A small multi-label image tagger, trained from scratch.
Training: 8800 steps, batches of 256.
Data: trained on photos with spoken descriptions (Open Images, Localized Narratives), 203450 training examples, 11.1 epochs.
Rows from block 5 of a small multi-label image tagger, named by matrix and row number. Rows with one number belong to one channel. Each number is 500 + 25 x the weight over its row's rms, rounded and kept within 0 to 999. All counts start at 0. Numbers have three digits each.
After each channel's rows are labels from the 100 images, of 14848, where the channel reaches its highest value: "strongest on" is what is common among them; "colour at peak" is the nearest of a few named colours to the mean colour under the peak. Only what is clearly more common there than usual is listed. The data: photos with spoken descriptions (Open Images, Localized Narratives). In brackets: how many of the 100.
# convs1: grouped (8 groups) 3x3 conv (model.blocks.5.convs.1.weight, 384x48x3x3, each kernel summed), inputs within the group 0-47
# convs2: expand pointwise conv (model.blocks.5.convs.2.weight, 768x384x1x1, transposed), outputs 0-109

convs1.9:496487483484501494497527457539480534514473476474500485465496494476485500492489495488477486506492473523515435462497511483530502481489500411512470
convs2.9:494495501520559466513359504502501505500526481578499499478499523494498465529510506506507521499497500496523495487509497496481533473511489488456502500508500513518488499503525490515481507501497511512515504488478506502498507374506510498482533493499491499512503503506510505516496551502490468500509471494513460495507494500502478467496494
strongest on: text has "sky" (88); text has "trees" (58); text has "buildings" (30)
colour at peak: grey (61)

convs1.8:500511492486522500500484501488469468525514481485500459555449500503550500505507500409499491499500502479520495498521500436494499510500500504472524
convs2.8:503503494561497492499504505509455499493503558523499499503549497504464499490515497482496486529477510500514497507501415447504499500532504502490460515493497491485500496499525494500493506494540500514505487444500414500494441508504468499555496518500498495444491498358499493511529508493497485505496477539494482500517452502504496527485492
strongest on: text has "sky" (91); text has "trees" (67)
colour at peak: cyan (55)

convs1.45:499508494486508500502472500481475450529550483488500475596462500498577500497519500477496490490501503480506497486520501489497493540501500508486514
convs2.45:503504494533500497499511510500406480501502579513496502500535486495462501466506485471494482521486503495507497515500416462494500501526518500492455515498503499488509498496510498501491498496541500511506465473494435494482455505501495501574498520499497494434499499335496496519531509506499494502491479544477475500507428501486500502462486
strongest on: text has "sky" (91); text has "trees" (60); text has "clouds" (26)
colour at peak: cyan (50)

convs1.346:501499570500498500483500500561493493497504498524618492500499496499500503495486500496500510500509491567507500499500500507494523479504487505499499
convs2.346:494501491500499496493502467498480490465467500503486501429501327495507503491516503495484450504500453495486528499504498500492491506513500497501505493499497468486419499444484487515490409499479500506497495500487429500500499500497505517516507502496500502444500498501497503511492502475500497504500497527511506499498506491440499456583495
strongest on: text has "trees" (94); text has "sky" (73); text has "grass" (35); text has "plants" (33)
colour at peak: brown (68)

convs1.364:486493511500504500513500476466470472460497510544516506500455540501500498476489500503500535519504494446467500500500487459526465489568492490506558
convs2.364:495501503503515536471462497412501440460485510458503486491499490507459500476527529399505505520475506456503503500474501417579509500498490465506525452492591485479500482470501510507497492502499500511517493471483487506516499461495478500506494520503515502476498463482500499533485506505516479533485464502511474500525515514505494507428506
strongest on: text has "trees" (58); text has "sky" (52); text has "plants" (28)
colour at peak: white (30)

convs1.35:500503500500485500500455500472489489502504500500500490526447500500504500500500500424511444500496500500500500500573500433500500564500500500489510
convs2.35:500500500497502500500558499500324500500500500500500500500501500500500501500500500500500500500500500501500500500500500500495500500501500500500500499500490394500502500499500500500500500500500500479500500500500500500500500471498500500500500500500500500539500500500500500500463500500500500500500500500500469500133500500500500500500500
strongest on: text has "sky" (88); text has "trees" (65)
colour at peak: grey (65)

convs1.337:613498479499506500488500500499479522491502507481498513498484503528500500512525500501500488498563527498493500553500506513502495565482510497490482
convs2.337:533512512520509501510501512454487488486519498557496485500503514529506518500497499500516499501490523455500495499504500531476501511499499534533526478498496458524497553501484496493500492515579501475518482498523477483523502496499444478527500635510501539499505492483527538506522531515497500495482496444496492497504444501510498494500496
strongest on: text has "black" (45); text has "white" (44)
colour at peak: grey (61)

convs1.30:500525504485507500499489500494496476519505497501500488619493500492533500500503500412505500499499501483502498499514500459500500502500500506471540
convs2.30:503501482577501497500511507499502486499506519522494500504528495501461498490532494497484486523475524502512507503502364486511499500548505499479468530497493482487499493499507493499492516497499500501503492411502490489492435502510442496564496523498498492496485501388497496519526515505499495507498444541505450500504468508509500529481494
strongest on: text has "sky" (89); text has "trees" (63); text has "clouds" (30)
colour at peak: cyan (57)

convs1.34:500506493504490500500460500481491456491508492501500491513449500501504500500491500375496484494497501500493495500488500433501500532500500501472512
convs2.34:509501501545500500500509496502428504500500526522505500505525502500483500483506495500496500506500500501503499500497432463499500500520500500500500499492501483500500499498497500500495500500549500502500499488499478498500483500497500504524500502504504499483500500300500501500529500500500499499491500501503469500512464504500500548500500
strongest on: text has "sky" (71)
colour at peak: cyan (35)

convs1.378:490503527500508500482500500527467490510493519542519507500457479500500500492523500505500499538494506535600500485500500499524519468491522498575500
convs2.378:496502499486500481500510496492572463472499483521495465435515278483492505500531499523528545473499445487498529521501497546505494514498487506499503509490497490553317487454493501610509465478496501503501488543504444501490502506436497487500498519499499500498500500504499500503469506492491456527510489500487493500495490495476502424494493
strongest on: text has "trees" (91); text has "sky" (71); text has "plants" (34); text has "grass" (31)
colour at peak: black (42)

convs1.349:504505538500495500504500505545479500500498508521528507500477511501500506504500500499500517563507498599564500508500497510560526481512498506504528
convs2.349:416510497501502480486512430500505426498501474477489501473505191497500500500508452499492499500501421495495516498500499499473485501501479501502501484496500433502456488499483490530502407500489502502516497498496463499499501503487502517499503498494501530430454498499497517504520501468494499503498497511497504500498499492462504495540466
strongest on: text has "trees" (96); text has "sky" (79); text has "grass" (42); text has "plants" (27)
colour at peak: brown (66)