Rows from block 5 of a small multi-label image tagger, named by matrix and row number. Rows with one number belong to one channel. Each number is 500 + 50 x the weight over its row's rms, rounded and kept within 0 to 999. All counts start at 0. Numbers have three digits each.
Before each channel's rows are labels from the 100 images, of 14848, where the channel reaches its highest value: "peak at" is the part of the image that holds the peak. Only what is clearly more common there than usual is listed. The data: photos with spoken descriptions (Open Images, Localized Narratives). In brackets: how many of the 100, against the usual share in percent.
# convs1: grouped (8 groups) 3x3 conv (model.blocks.5.convs.1.weight, 384x48x3x3, each kernel summed), inputs within the group 0-47
# convs2: expand pointwise conv (model.blocks.5.convs.2.weight, 768x384x1x1, transposed), outputs 0-109

peak at: bottom right (34 vs 14.1)
convs1.382:409551516500489501475500477466542508484487432442480468497395567509500506613481500455499390526421508524503500474500428492520512342578471522462565
convs2.382:449502604424521505493402565477485509500591463499488475489453493545512486349634522497499499492521501451459428504498500495519533481429502536460570551483512481445500352498474499501495504500534497526515492464372504489484409321490491500503569514494529420413523485461495499504552592498677472529445516424534479501495484494502467430480504

peak at: middle left (27 vs 9.4)
convs1.304:502495567506501568461441514557508397500500497431410501500508475451496484492508345526501413411530409453507459493397444535497542437500497481468500
convs2.304:521416526494501478500581496480585460496504552498485526494454501502538573490495473496332490526505497417542376471490536465522520539497493510482440501477498512462481495521435500511491503470412499509484501639435497484469508496526485478421506493508495527494525493401495496457514507531548490755493565505466475480555473791620500538488462

peak at: top left (49 vs 14.1)
convs1.18:494509570502553485502461496550525512399482500489497559386468482407507500414467473479535510501548376489494469443399501521396465470497500388474491
convs2.18:506674536499533498500524502519526432503510509520509486511481526487470495485501442515501455547532498530509381496471464504413506499569469525504560504512504405484506501476526437510521490446447500498552538476489493499504493506524557599469511480430511474474497495506504489860523440440469535496503508482403517495503421508517521466508540

peak at: top right (36 vs 14.1)
convs1.68:490418512575496530500505469441446504500453446481390425514435445447535490538447418463500500500500362500439500451464361475491479472504469454477474
convs2.68:584493489430411520572502701485564520516593497513509532533513494513503491535490557534485578625596508508479496487510504497539497467378580493541457497573501515486493496495482513507527518510493501510482509490506493457472558536452543496522524480538491500493543485499507492455484631515487410495445406500495428500481483435527512559509510

peak at: bottom left (38 vs 14.1)
convs1.329:470550490669504498541483529559501476500500424499438560500471459497550358516578583536510481504478436526466442430463451465484565459500498457507500
convs2.329:515466543419505459501502503498513486500493500531461738451388512501479599487498497490330440549489488481507496502495508496515590504555476514499483490447505503505490482497395527517466435487502500478503494553492508428510453471493484435416509483402468435491503539470504480545571499518486541710503612521483505471566460631537504517497498

peak at: bottom centre (37 vs 9.4)
convs1.70:487369535497506452500497514543485499500521437576526431499514552518474532545495496535500500500500478500496500580396516506577477532611636579529403
convs2.70:616503478486508501495424438458532490463513464501496500498290543487494430500479502504502532536495529490485480445504523623510475408508540596562509505516527524501477387408486497484505477497557500506462557521486511490506339230508521512477595503501467488503464476491594526528526630469463500511525558526496414503428477551517475523439458

peak at: top right (33 vs 14.1)
convs1.147:514534547458500527473559525444492519464394503553502500471515566500469518479473526537522488461525525474513428393524448545498500507552459284500446
convs2.147:516503492593484496512502493506503441553583544552538524500540447512422496503587502515526497500620490379505491679503549544499475506430477513531501540532427464501303504432507469535509528500506499494457513571585486515495516512549500518570484470530497509496499496500476498484486491503547488497539499498504528484503504496565499502524406

peak at: bottom left (34 vs 14.1)
convs1.342:421454500501561500468501483512547519516523536599551502502614504522500494437508500566502590514472479499503498605500498672509450534485390464512516
convs2.342:483516507478488496502487482551691470492516558348500499502547592507506499470505497513546480495517428442500438500518508505519494495503485515500562456478572524504529345535521511499491470478502500499465505476436512506492539504390454536450549000460498500487517531500471500495500499495558452514498499505502509500475475501551635495473430

peak at: top left (39 vs 14.1)
convs1.190:481453537388500529509479606409435514449456497539502500437526380500440394458540525537468397430508506447472508503485525510496500451458441438500499
convs2.190:441489536548531522341515478497488393497499504505552513500484426483501521452563491444461500508445431533535573496525553820518499501350499505529500516493481509549494453430486512468514504479478501498456493505502496500458484515557480435421495486513392516487519529491493521460497486507462505491541534505498505499508440492598625534461416

peak at: top left (32 vs 14.1)
convs1.17:506511543419586493522538509525491498492452449510500475636521502501599500495588503531513475587556524397592514489610507524436480452501500470460567
convs2.17:500495547520527486505489490500502500507498500556604492522530506509463519388526498497524343500404497492524387493512500501485505464490487518493520524474451492460571491496542525512485389465532504570520497519490495518490500498498490529499505502669498500311489496521500484442520518470488473507500411504520504500519340481494463510486386

peak at: bottom left (41 vs 14.1)
convs1.266:519471528389488440453509459500622498501503393528474498528565499446460500571397518500479464523413479573493468462465439552511452503505411497582458
convs2.266:504492546496497448287515504513496378456502487501512545589505514570511510501502463527490567531532500437483656541680505417548582507486469506473488567491511488437437591495497493537277530513518499438368538512510488535513496478507449492491221479332508427517498495488511492515480500509509489595520505500488496489486479651472437509502309

peak at: bottom centre (41 vs 9.4)
convs1.236:493581570417477505455491428528450511500445447534377424488520445430499512580465512433497490414440504591572477549500514498450518496484499501396500
convs2.236:459492521499404483443500604488420644369431512485479516502478514527481500399492497507467484490512485495501399516647455559505517501514472507474493452489338528502476500563499508518479500470371500544497494500510557400438492469562343498537497498497502518545472487491544488454500492499449470500503518490497544500492514503496511616487515

peak at: top right (52 vs 14.1); middle right (29 vs 9.4)
convs1.4:494485497370428498530507482460440454415426519498501429483540503471480500528484511404430529428504458425447466470503497422436407420506500453422470
convs2.4:511493440389495436500477674499504493496506485512499475501500501499486510520494520519478501582501479472504484499497499560665473501506487532525549715662506500529485500505524475492510628485520498514357510535510527523408464501520309499465503495482487463500503650485497503499402475420499525495465490548506506399493474504496496452518498

peak at: top right (35 vs 14.1); top left (35 vs 14.1)
convs1.90:500509521496502460500501504597517500500492387489514512500537611508509355559503522632500500500500430500493500484510464621505516486493495532600426
convs2.90:498503502416499487471524410382546500485521403508461477543491281517506502500501405502479464499531532498483297506491534559516499392528397232497501478500494501510457482525502504500498503485481500500479478479498503461509513525456504502502523469460482489485526506482488501508498504475487476405472486410495505500503508488482526506527517

peak at: bottom right (34 vs 14.1); bottom centre (29 vs 9.4)
convs1.373:467569507500371501436499500496552488429518366494511425497451503494500561503512500395500465503453513514457505501500430527464497401591545534447587
convs2.373:495458507493504586471387512461497551500500486519464470352481547519495384473506502513473470504550490504495392439344502481478495475503444500549553504495478460457502259472503513544493544498524496530552556513400515497485476334495504476513502513525539413487510503496535491491573504449615389504537518474497499462503566506533469498469457

peak at: top left (37 vs 14.1)
convs1.63:500511502500500501500500501552514500500513489486499513500567681487497523577496498712500500500500484500495500498510511556593504527488503549609501
convs2.63:489505501499501497500506504510528562499534496437494486573499097500507522486503420484506503468501515473476500497480501525545501437508472293501513485502491502531449509509503500500501518511499500472493493501501507499501571733496488553531524430447480490501490547501498500524495498498496501497520480501502543500501506500499494501513504

peak at: bottom left (41 vs 14.1); bottom centre (35 vs 9.4)
convs1.128:526499548398367534415470443521537486502494463498443467455437473500535504454481500457482401500507507570523462518525465500481495403440465621414480
convs2.128:456501554438498555500488502499479688500566469479492503503462506508510495501499493506462326511436433504544293500494476503532500544499457474483489501482420492500508535491466546479477429456475500585535475522487544475446283501555312492429511529514546507535447495503481445524505442517535498509503504500519496499518515486504469592499491

peak at: middle left (29 vs 9.4)
convs1.223:524453471453521522466525504598477530500488517509480555508499620481516532446482497517682500501507563507547536490500438509516483629541500529389500
convs2.223:441562501619450507512429462511460475433468371478507555464619449488511529480474520406545424500501477351483501505510513491343537496499531558484402373480544427204511434458508493465488500461439500462507469534501498514441373498496474422487504578600507552512492490506492505483501525546489509488521501499476462495514499534500482519616417

peak at: top right (48 vs 14.1)
convs1.108:490476519367449487455485371484519438497431497488494460477373438501484494487445500472470427499502452472457450463451428484535419404505457544492506
convs2.108:493534484357502476530500577504493494491511487491509504486335497482430503514499500505509503611435502440546491469502530498499501520512420484483499497577487499502436482497489499495500511498498505506460524458503617500427496492528471582388550493525470491503500555487495450498489498428497496575497478497505502366505518536494500533439491

peak at: middle right (37 vs 9.4); bottom right (35 vs 14.1)
convs1.244:487366504492525466584499534500505469500504493525541362506422500458510500521482407500509504487541544374502426533516559463449490500523517527373484
convs2.244:530479498319483465511503528468565485499505504472461489496396500510519496532420422501480500555509480459414460501458440503617475487335480669596552829488511539509519494523489507526601484510507501521646499556548533567458387502545371501510445464513496485547568490454474582460505505437557457469446484515501498500503517372537555475501516

peak at: middle right (25 vs 9.4)
convs1.59:603447468479476398500549546482466503500487507524508482549404455496475447434525484428500500500500494500465498565474407430456368485564529446394470
convs2.59:349476506357577512475528449510439502515496422454535500453496507407479537466503478681489474475483499469497498495526505480510484549338420432467490502517529555497477603482464500464464572486442500535505584501504401503491293492501485495519503503505403493497502449486478490533498461496512516470500422498434497493470491536497578503488343

peak at: middle left (28 vs 9.4)
convs1.249:489533508390438418464469413500489404500497474492468484503552500415371500500468484500488419539414517503425457442498560475429521500437552452473531
convs2.249:495475499489521455327316525542491534501576483496488506500498508511598471515517442520499508501503496478494476552549500498505452500506495604473497476495401503501352444492515527502519497493522500486529497501478497543524574257489501535491482498419516314519431500185498487494490502512561505491501581495514581484486500545462492475502441

peak at: top right (33 vs 14.1)
convs1.119:527578477478517534463547499479578444511492444428521468531540511499539467483487500465534495498516467519656421423418477526488352507487478515527403
convs2.119:457343499494500518492327501417509598520513496497562504445483507496533500473501420449502437433472480556496312457490474515519501499455443501499419465500512504479492491437455497502482496497478500492546509500423500487588496383483444509559491511455565405505565400513498501482546510425499429499425499456491440500502486504459432533503521

peak at: top centre (30 vs 9.4)
convs1.273:498571500427509485416569511500508542500501491497557569497512500515532500506488506500515546589426507519394448443513693498487506500424562547453474
convs2.273:499477507464485505467498509502311514464512503506447561484487457495535531564480498488509492491488518520507515492472495503518505408534517455505503439436445502500630484678498501524516428499493500499501510503518475497507449620513561504480616495492501507506346494476478510502577527507500499409463492489616504500505756517185531509514477

peak at: top centre (25 vs 9.4)
convs1.15:494521484392512462515441488434495391519493521508484447600479507433551500516499509495482519399466462393515361477515475431480458403484500471526512
convs2.15:500506489502460494511441504526397471502554554526489502502502510501434532443448605540491460557515505500547509584454451506590499528505502502601568649510479527483525444514508485560499496445492502516487501576606455499464462510495409445485522495501507493460507544482494503499483617504494618430565492641457513474555513502553494418499498

peak at: top right (33 vs 14.1); middle right (27 vs 9.4)
convs1.381:482500492500462500376500495451464488492497374483578412500407497508500495511456500422500541424469488455439500512500485617418462397469460497474459
convs2.381:509465500513526453486498501461512384461477499509463478502484435511462516495507547489538486525491399493494498501514499504795476475504475500523506510504529508513562484476489497520543501470405500527454394557521490509452517489467487539499502520498551498497500499446470505508478504333589434503416527498623548500490466506502702448517488

peak at: bottom centre (28 vs 9.4)
convs1.314:492539431480500426505484518336498512500500544518482526500489485505515545691482461495500504459465507548490498489501496498494512471500500667463500
convs2.314:508401584482518515496497475475593510506495501502530536511465507388534478499427461629493452524471499507483582464535455499510505519494495501488474379500372503511518513556328501491483519484376500526496477509490511480504496438500514428488413533357640492491500513628517449500485470489498510502515495491492509491502502527517508557509475

peak at: top right (38 vs 14.1); top left (35 vs 14.1)
convs1.74:506475539497478465500526485601452504500432503478470478488478572510530416538456455572500500500500465500550500531488396576457356515513558633579484
convs2.74:499551500392444396503513442496695494509502450507479560507448452626496518512493465504568477546536476511556351490604501497520499473550509502500474512500541520522519511523482522472389499503500500500500471477450490481477478504513509504433513496490490456490515587517511500578501538478488508486492517520498458507528527488461576499493515

peak at: bottom right (48 vs 14.1)
convs1.258:592508432446513453421478507500490447508510416466497481398628487440496500484507514500344531455472422460507503491482480497546593498495502540504448
convs2.258:383526569474495508556532500485506479499460482461564592466479540500502525501533500527550505496480551493492497504526681485440512495501296548509506559496487469583507491523496424445576499498488495495496534510541530541448514509486382528477475499490495500517518495502479503452488534500490433500683471488483468448500501226512529536475496

peak at: middle left (33 vs 9.4); bottom left (33 vs 14.1)
convs1.268:424568474462459429452498467500450494494513423482460524465650498443513500476539597500404538573522435533489424474533450498528514496516418494454425
convs2.268:442499604521504463360505501580548502477471484490525623500517508527545505492495441561458467516477424401534493525521532443523519497503416499471504504533604503495473454476474500498446481504529500448490515556488484519480484478501383489467350456429479486584489487501465483613495432488517514571539510475500365500508502590496547576499397

peak at: bottom right (33 vs 14.1)
convs1.328:511504504537500458471460399474503456500500534498477531500493538421500526341481537507500534531490443413481442448391445492534472542500500342494500
convs2.328:481509505523476510596495498432531507515502539486496517529488497499492514495503504430364440503504499526507487495536510493503550513375514522503499585522472446504496491501508501490493512515513500500527487455511487499501516188501500499551507500557488640516545500510501505477486471476504502674501551511506439500501585501490521518363460

peak at: bottom centre (28 vs 9.4)
convs1.112:532513579518494596536481553499548501504490557532419505568413452500478514494505500476521550502505471522559481473607602491561488531506476577608626
convs2.112:496506536498547517504308493391486501480501313455487478491518514501511507537503516492500462500629501494459504489487504464501491538495811544531503454496450493497543501481497537543496498562503500372501566401443511487461347333477478556506466517486502492454406497576544500449496611478517549514545484494518415512460499495504394520478545

peak at: top left (39 vs 14.1)
convs1.58:500514520499502467500496504568513500500473466498516514500585663512506413564536536669500500500500486500500500479514447604535501461505482515627480
convs2.58:435505513480499464475521481428524504483507423500402462520501164517500511498400380496424424487490511478502457506504520518514501411531415419499505475496503506510440481506449500528502500492478502495494451514481459456505524567440502506517501486481484470484517501445466508521496495466487488463438479406500501500500524459495514509507503

peak at: centre (34 vs 6.2)
convs1.174:453477553467500499417439476499465483464483423512500500471339528500475399477506482494500451529549435503436386521493420471480500434445519498500396
convs2.174:565528432430481496481450496572491508493484500529453529504500548500502485483541502527499498518486496555573492498496504496653498497484508515692684598385535456492441415570529494501494483506585500448321492381511477498499505492481491506462469519380525460496422504499497542535367452511506487527506515551468468506423470491560494510577748

peak at: top left (40 vs 14.1)
convs1.78:501501511490500456500500502560494500500451439515498496500573659495494402555542513661500500500500458500488500494496472615516513481512507511625438
convs2.78:495507532471502481471532504427523500480514429510414435528497161515490507500446361498453421491493544492506454514494513526511498407513372400502512483502505468502471485500502504522501503470498500492490400513489487464506518575425506510516502490474493475485529501455458505512494500470461481472440495432500502500496532474499505504503504

peak at: bottom centre (38 vs 9.4)
convs1.274:495492496544482504637502464500508508500499501499494521509469500516486500527521484500507504465594452489515557548498480478547502501687502453649615
convs2.274:589502414402492488488501502380497497564475502518389461492492484452447530563405613496507488525509470520500527503508509494503493522519579503459497513504450492426604501469513541502493494488641500500536497421510504398548548517450475497502603500556493504508508517516510505486493471479487486499458500514507595500495602473493496501513494

peak at: middle left (25 vs 9.4)
convs1.345:538550539500489500378499497571454551546492498649628533500416463526500479470539500507500600433496515544435500445500539524433484483481530460479461
convs2.345:468425477494450473523482458480549487486471440520448369456518499455501617459538533553415510465511477464481518615501470540532502492518557521437510506497471476557411421478502498538479501461500500512414493508492310550477529478486493376521597567498515484495515547500490529561321530509515496501484487579489495494428475492514536456575508

peak at: bottom centre (27 vs 9.4)
convs1.301:519431547499506483522477441522502348500500529436478435500483551459462493407520494421502595521467432427564569538552471461499491576500507404548500
convs2.301:499499460557547490457424501460458611506610444584547458505522520486502415533467617529523390506491502452507487480503566497478495558497550437574455466498518411522499489452569500612488444493523500505471479450520519425531535453508462515503501515546533500508477547501553565551498533519535506440523528497486632500501502493525500566613519

peak at: centre (33 vs 6.2); top centre (33 vs 9.4)
convs1.164:506490560544500493503490494472445502491504450488500500506478501500506295495574514502510504550545477492510510537502519498471500281495512450500480
convs2.164:507588490512515425502497483511521502499486495535485483498507484498498487499333498452481474523464502511501496482480528484507513589531507435497502466495499522509406474470386485506488480482412498494492497408492439488496496499481536500539508497483492505540504503472499444498498501502498548577490546481497474500506501560494449499511503

peak at: bottom right (41 vs 14.1)
convs1.194:503610511557472506497443571450490530500556460410398494498473572546492471504571496554479486445516638477493580458500514371469493491507500499455500
convs2.194:528509502478473516480463523483487521499395500456516465500478430502537492499500476459494519552495479491446500512478521498497500663468464553617572548490479403486492478461468515521469484534512500533545556493502531526495449498503395491386410547475577495500497547602495481530495511554485487442443451554505486500480463504534518627487560

peak at: bottom left (88 vs 14.1)
convs1.127:513503497384402507418510457485406472500503537502468510425459533500492496541513500475504406500487447471526495491515451499559470406527483534318498
convs2.127:391480504405547499480626353411448479486493397483502506481547466497588524498446428499503419568505404511489502510494658489590524547471463466516524473509489426471472504530497498529464640519504500486497469507480493501489519592577476415487551527498468500511539360523507497565463403405505500509520528451510508500512491549559451527495544

peak at: bottom left (77 vs 14.1)
convs1.75:501497508501500497500500497432388500500489396495446405500498498406491453508496498485500500500500314500441500477373522501500491458488478447513414
convs2.75:528500508506509541541508503501441494500504508517500453501493504498510500517493493508501612513502503481503481498496414491528493483495498517517504453491502377484633502540537501511500502504494500673488512599531548497500826583500384500495517493545498506501510508499500485499339635502503465480500490498500550500500509502501498502398494

peak at: middle left (34 vs 9.4)
convs1.327:514481562494500538575481563476509484500500433479557390500508553505484465600604385412500427451493497482510589511519469407527433494500498572493500
convs2.327:501449513380493445502518498465528469511547499501423585489433503499572519428501469514413425492480489490492455487499502551515506534520499497496408466493509487478487435526377493498467479506491500507502492538490497478455435503498493471485520486472477529496495554413499450504560415490505530721444533539491482477549448537535499505485478

peak at: bottom centre (30 vs 9.4)
convs1.241:500489499476513495559500499500502535500500501500536565499512500542534500504499485500514551522543508470455562608514484499638517500676502523673525
convs2.241:515500501405540500455570498410441518500478510460507573494500477500489510503491580536525429572497450596500499493519507499502418517559383478521505538500478455415475491490495499532502496240459500412432504531492486503486489711520503504540487603528499506504510499522532498460388475571504458365528456496500546500508577485464495566563355

peak at: top centre (69 vs 9.4)
convs1.216:643527563504485492475506507499463484500502465488509522500501446493500501513492500696506469490516620534499465488500628618487501504501500493499500
convs2.216:421477496482505500400500494580513500505505775468461496527428412499497537498493654470524497494524517497500533506421479488527507510443506499500468506501496535476483496466492498475490533398396500424488507579699494543484580521502441524380595502525507383480472596497520516470519505578539627504507413495502494500500624510483510570473530

peak at: bottom left (58 vs 14.1)
convs1.383:415554520500459500448501507470659513475496456516489441499525537491500521512422500424499471508433501498479501516500431520500490322548431516436559
convs2.383:490502572486548491462404500507482552500551517507496567475460486529496476418674509532509479506587497342506360500499501493400500481504473502502589505514516476449491364500508500520498490622518499531506488470493527501461479324503406493494509436495476436455519499500500500500767555461631453527531502432518405500501545516508519505487426

peak at: bottom left (44 vs 14.1)
convs1.228:445485464384484446497515393507501530500455486467522499474488467378469483486482511413545445460512417511421510439500487342488431526465500502502500
convs2.228:502468594480444527519497483496515587370455522526529497520497503562518500489557519521562532519501485481502519498524480500538507630494490499546517580657480436447501512499504509496516518387512498598503475694524511515373495473532277486371503503576585500543444477499526494461429482494502478493425521512484500500422504499515474587497506

peak at: top centre (56 vs 9.4)
convs1.193:587477537467522491490521455596472566500457519515475485501497545482500489495503576595571496472498559621529553501500692474495501531502500547446500
convs2.193:453502499521476397436493489491263496497480574513454515372464459472500494461385463500497487518501537501494524501475486523402532486610497485535491437521395513468422437438499477498438304462466500475516494577525501529497447468492503575448518517593512506501499500371513522452605526510398593470508467501517453496498545453264490602418468

peak at: bottom left (90 vs 14.1)
convs1.100:523493493361455476378500373490499444498414486503509411497443509500504504494495500460484424500507458486494472493536441520519354445507443512477501
convs2.100:483499477397461494502496499495478531484513477464518508470337494501497479480488507502500374691413505466512468472491511464509529619518257329468467499495493453489469489502474519476580463502466500501493505480388559502323409503677495408406565494530489498516499486502499483500485489494578476489499526485504518500501534521505498555486515

peak at: middle right (26 vs 9.4); top centre (26 vs 9.4)
convs1.211:435491427454559647537492466514415558500466487555457537475487575464503604486424533545546446543533430474468494415500528495541532551559500553470500
convs2.211:520491494365470447576504498478498507501500481485511529411497466520499591536485518497489484506493488617480523504492436504497500501630508497532517510523490504832486477500488500446496453486441500467484462483463492497525500495499561503498514510371487505489452502523523500496493563506490589510428483531596499501499527452567505525519558

peak at: centre (29 vs 6.2)
convs1.281:516487529475551475602548581500472557500500523510558476510574500508535500557545523500513530612475550504517565623615475594504477495494599545520547
convs2.281:474445492516495513361430584488476486489337421499481581368507521426477520508469439487429504525502500483481549516490533459358506504500532509515507494488439425519499454318498498498475510536527502455481497484478450494491501502497502448483661441502498491460537388504380469568487487490491496506503506456499475500504563514405505502474480

peak at: middle left (27 vs 9.4)
convs1.71:507444543519479634500466478443501536500494525512436551507543545497574486566490472543500500500500479500458499532538386524541618466528645479564568
convs2.71:472507546692519497591490429546503486504510513465511527500499528530451516497497579533493509492492487517535491535500493444504492493606437542478487458519437487558472565439502380511501545457508500444508542496483444432500558492432535508523478463416501505594481535510516453267490431496470569515501524512417494532529503433508502495502662

peak at: bottom right (34 vs 14.1)
convs1.53:418420499562528482500516510541516512500412369591536458501473472504484386533592582475500500500500454500518500495469551525584450509582550495441449
convs2.53:530507541450507539490459460505498465500475388502319497398363528427403460484496506500444502516464517502497460465541520664516501417493538523496505506385500505494414486305477496520526496330568500499497615535471501563508404406506530480505563476511474505368481468495524489534489527422486460496532574475507493486365471521544462503404486

peak at: top left (45 vs 14.1)
convs1.40:504461446469472491500455391456498467484486399483500426508462500289502500500447501437471389489469470520481471513500495449457497469499500467437488
convs2.40:528631542436558501547478543498488580490513514538492491505502489503500483498414558595474495537544420488530498558500497503493500634548492497513507500515456522486481428518503520498499491415487500514483451665551507342417487538518434416359492439505501499487479502494505486491450521481570523547514555514502499500504529535534486501443491

peak at: top left (55 vs 14.1); top centre (26 vs 9.4)
convs1.26:500422496497416495500465504565385524388470500444500487389502499493451500480459500445341482558519503469460496456411500485492510510500500516510408
convs2.26:501588499498500501499502497502590437495514510536481470502500540502473489478534491594493475540494498523500427505465463496427465550545471498491500514540525499498501472484511500502499478453501500503500583429499550500500491498514767587520529446497491496430522500501500498835488480430503496486501500494500504500483491501491501487474462

peak at: top right (36 vs 14.1); top centre (31 vs 9.4)
convs1.220:490391502382496521465569387518518446500464408454512516481503394391495501497505512502502404489520492579526435524500524433535506495545500426504500
convs2.220:505604497446441495514483680489481490500489479463502492490491501493446515559514466557522558603464493495556494492447518400491522490452490503485529488500465503510487448447447501512500529469457500483500492495513519474450497456518393582305520501501501474472498635482494488490503510388501504490488411496519503376498299505460497498500463

peak at: bottom left (41 vs 14.1)
convs1.319:473466459498500444491536504466516420500500478481355498500478478481624502434378500517500474454447468402463443556474483536394432508500504439496500
convs2.319:525501553440556498520503412497532457497583594515497484520511511531534500483497419500454516470445505500570462492500542506465542519501496481507427544550478495513463491488387490469509456488510496494495514520505501476494566497544524506375494492564411501492475414510488506500489448499500558504496534459508511471503515511519504487497522

peak at: middle left (25 vs 9.4)
convs1.182:482558457479500556498596501574459583638491522512500500536516446500524513582445499502468503492436488509532579579507490593500500614536503545500594
convs2.182:504500500526517508474516500517508496460486450499567542496501492500586504497541433430498501493492472487495466500518530511363498509498519505492496515500441499520513476503476490374457490568500500501500352385463502531488504591356492503505516497528489485475517515490468499499497484484504498504507466497518493497508527503390621579473494

peak at: bottom centre (28 vs 9.4)
convs1.93:485399610548483488500506590453532499500505512665517502499476595595563420502536571543500500500500547500526500444530461477525480455535563478473509
convs2.93:537510477518539506534388480474499523511407527647468633502373520495494486521487582498504535525427499506518500535512506572403473496504499516486473499414502501613509395466496491490461519498531500461501508260563501439558444488500541498505479498472484503501387499501649493490483500492356477517588613496462327516453488534631534531489527

peak at: middle left (33 vs 9.4)
convs1.124:494502483520510463472503420490451484499580518496604493465461509500448528529470500562408527501498580599532582551599436548508438575547422560432518
convs2.124:472513554594499488490580505401503509565553490509509593445533577473580531479577510516458564561546498506500502527505511497573487501749436506507514474493489497497487484428499485419464560536501504498453460426436493485480477524473503454381507488480500472439479500523511501426493473555509510571557562551469447500400491504470498503583645

peak at: bottom centre (38 vs 9.4)
convs1.87:491431577516469454500498583420497497500477492558510498497398504544511414494550392431500500500500464500478500494477405456447524487578548400407423
convs2.87:512501463515498499498396488281484494490473500640436579506225501498497399505518593508520608527438502495516446557548524518447500500495497536477497503472483521545474365477507493491461498500503500501501513436596503466519427412502504491491505500492456494504405500505663496487496495469393454532560611503476435507452469569575514499520500

peak at: middle left (29 vs 9.4)
convs1.232:452509502461464481449461418449501470500456463465455458478464491486482485352464471510492451495395459487446496431500435541324470514525503491441500
convs2.232:491518507497527494474477497529529500457508485532495503474499515539510513495483517448516496505564524398506483608540480517566484548501512532503525720576521484494508500505533495500531502467511500519446483518490507505377508495507501483480466499551527494517510503497554519519498525459594433483499491507536507508498384479523499517522502

peak at: bottom centre (25 vs 9.4)
convs1.262:505497503565462542555495485500608558504501636500482521497531506559469500585575500500529496492543565513500631504471525552543546554556535459525621
convs2.262:607500491523399518487465499475497492475449462482376506373510493392493502595449511483473466622519472501509499481506519469500509503503502466532487485454479495526632493576481523476434488535503501491573495498500541496501490485456480505503498496469415537505500501499471482491482497485502490436336341493523490500474495520443611468487525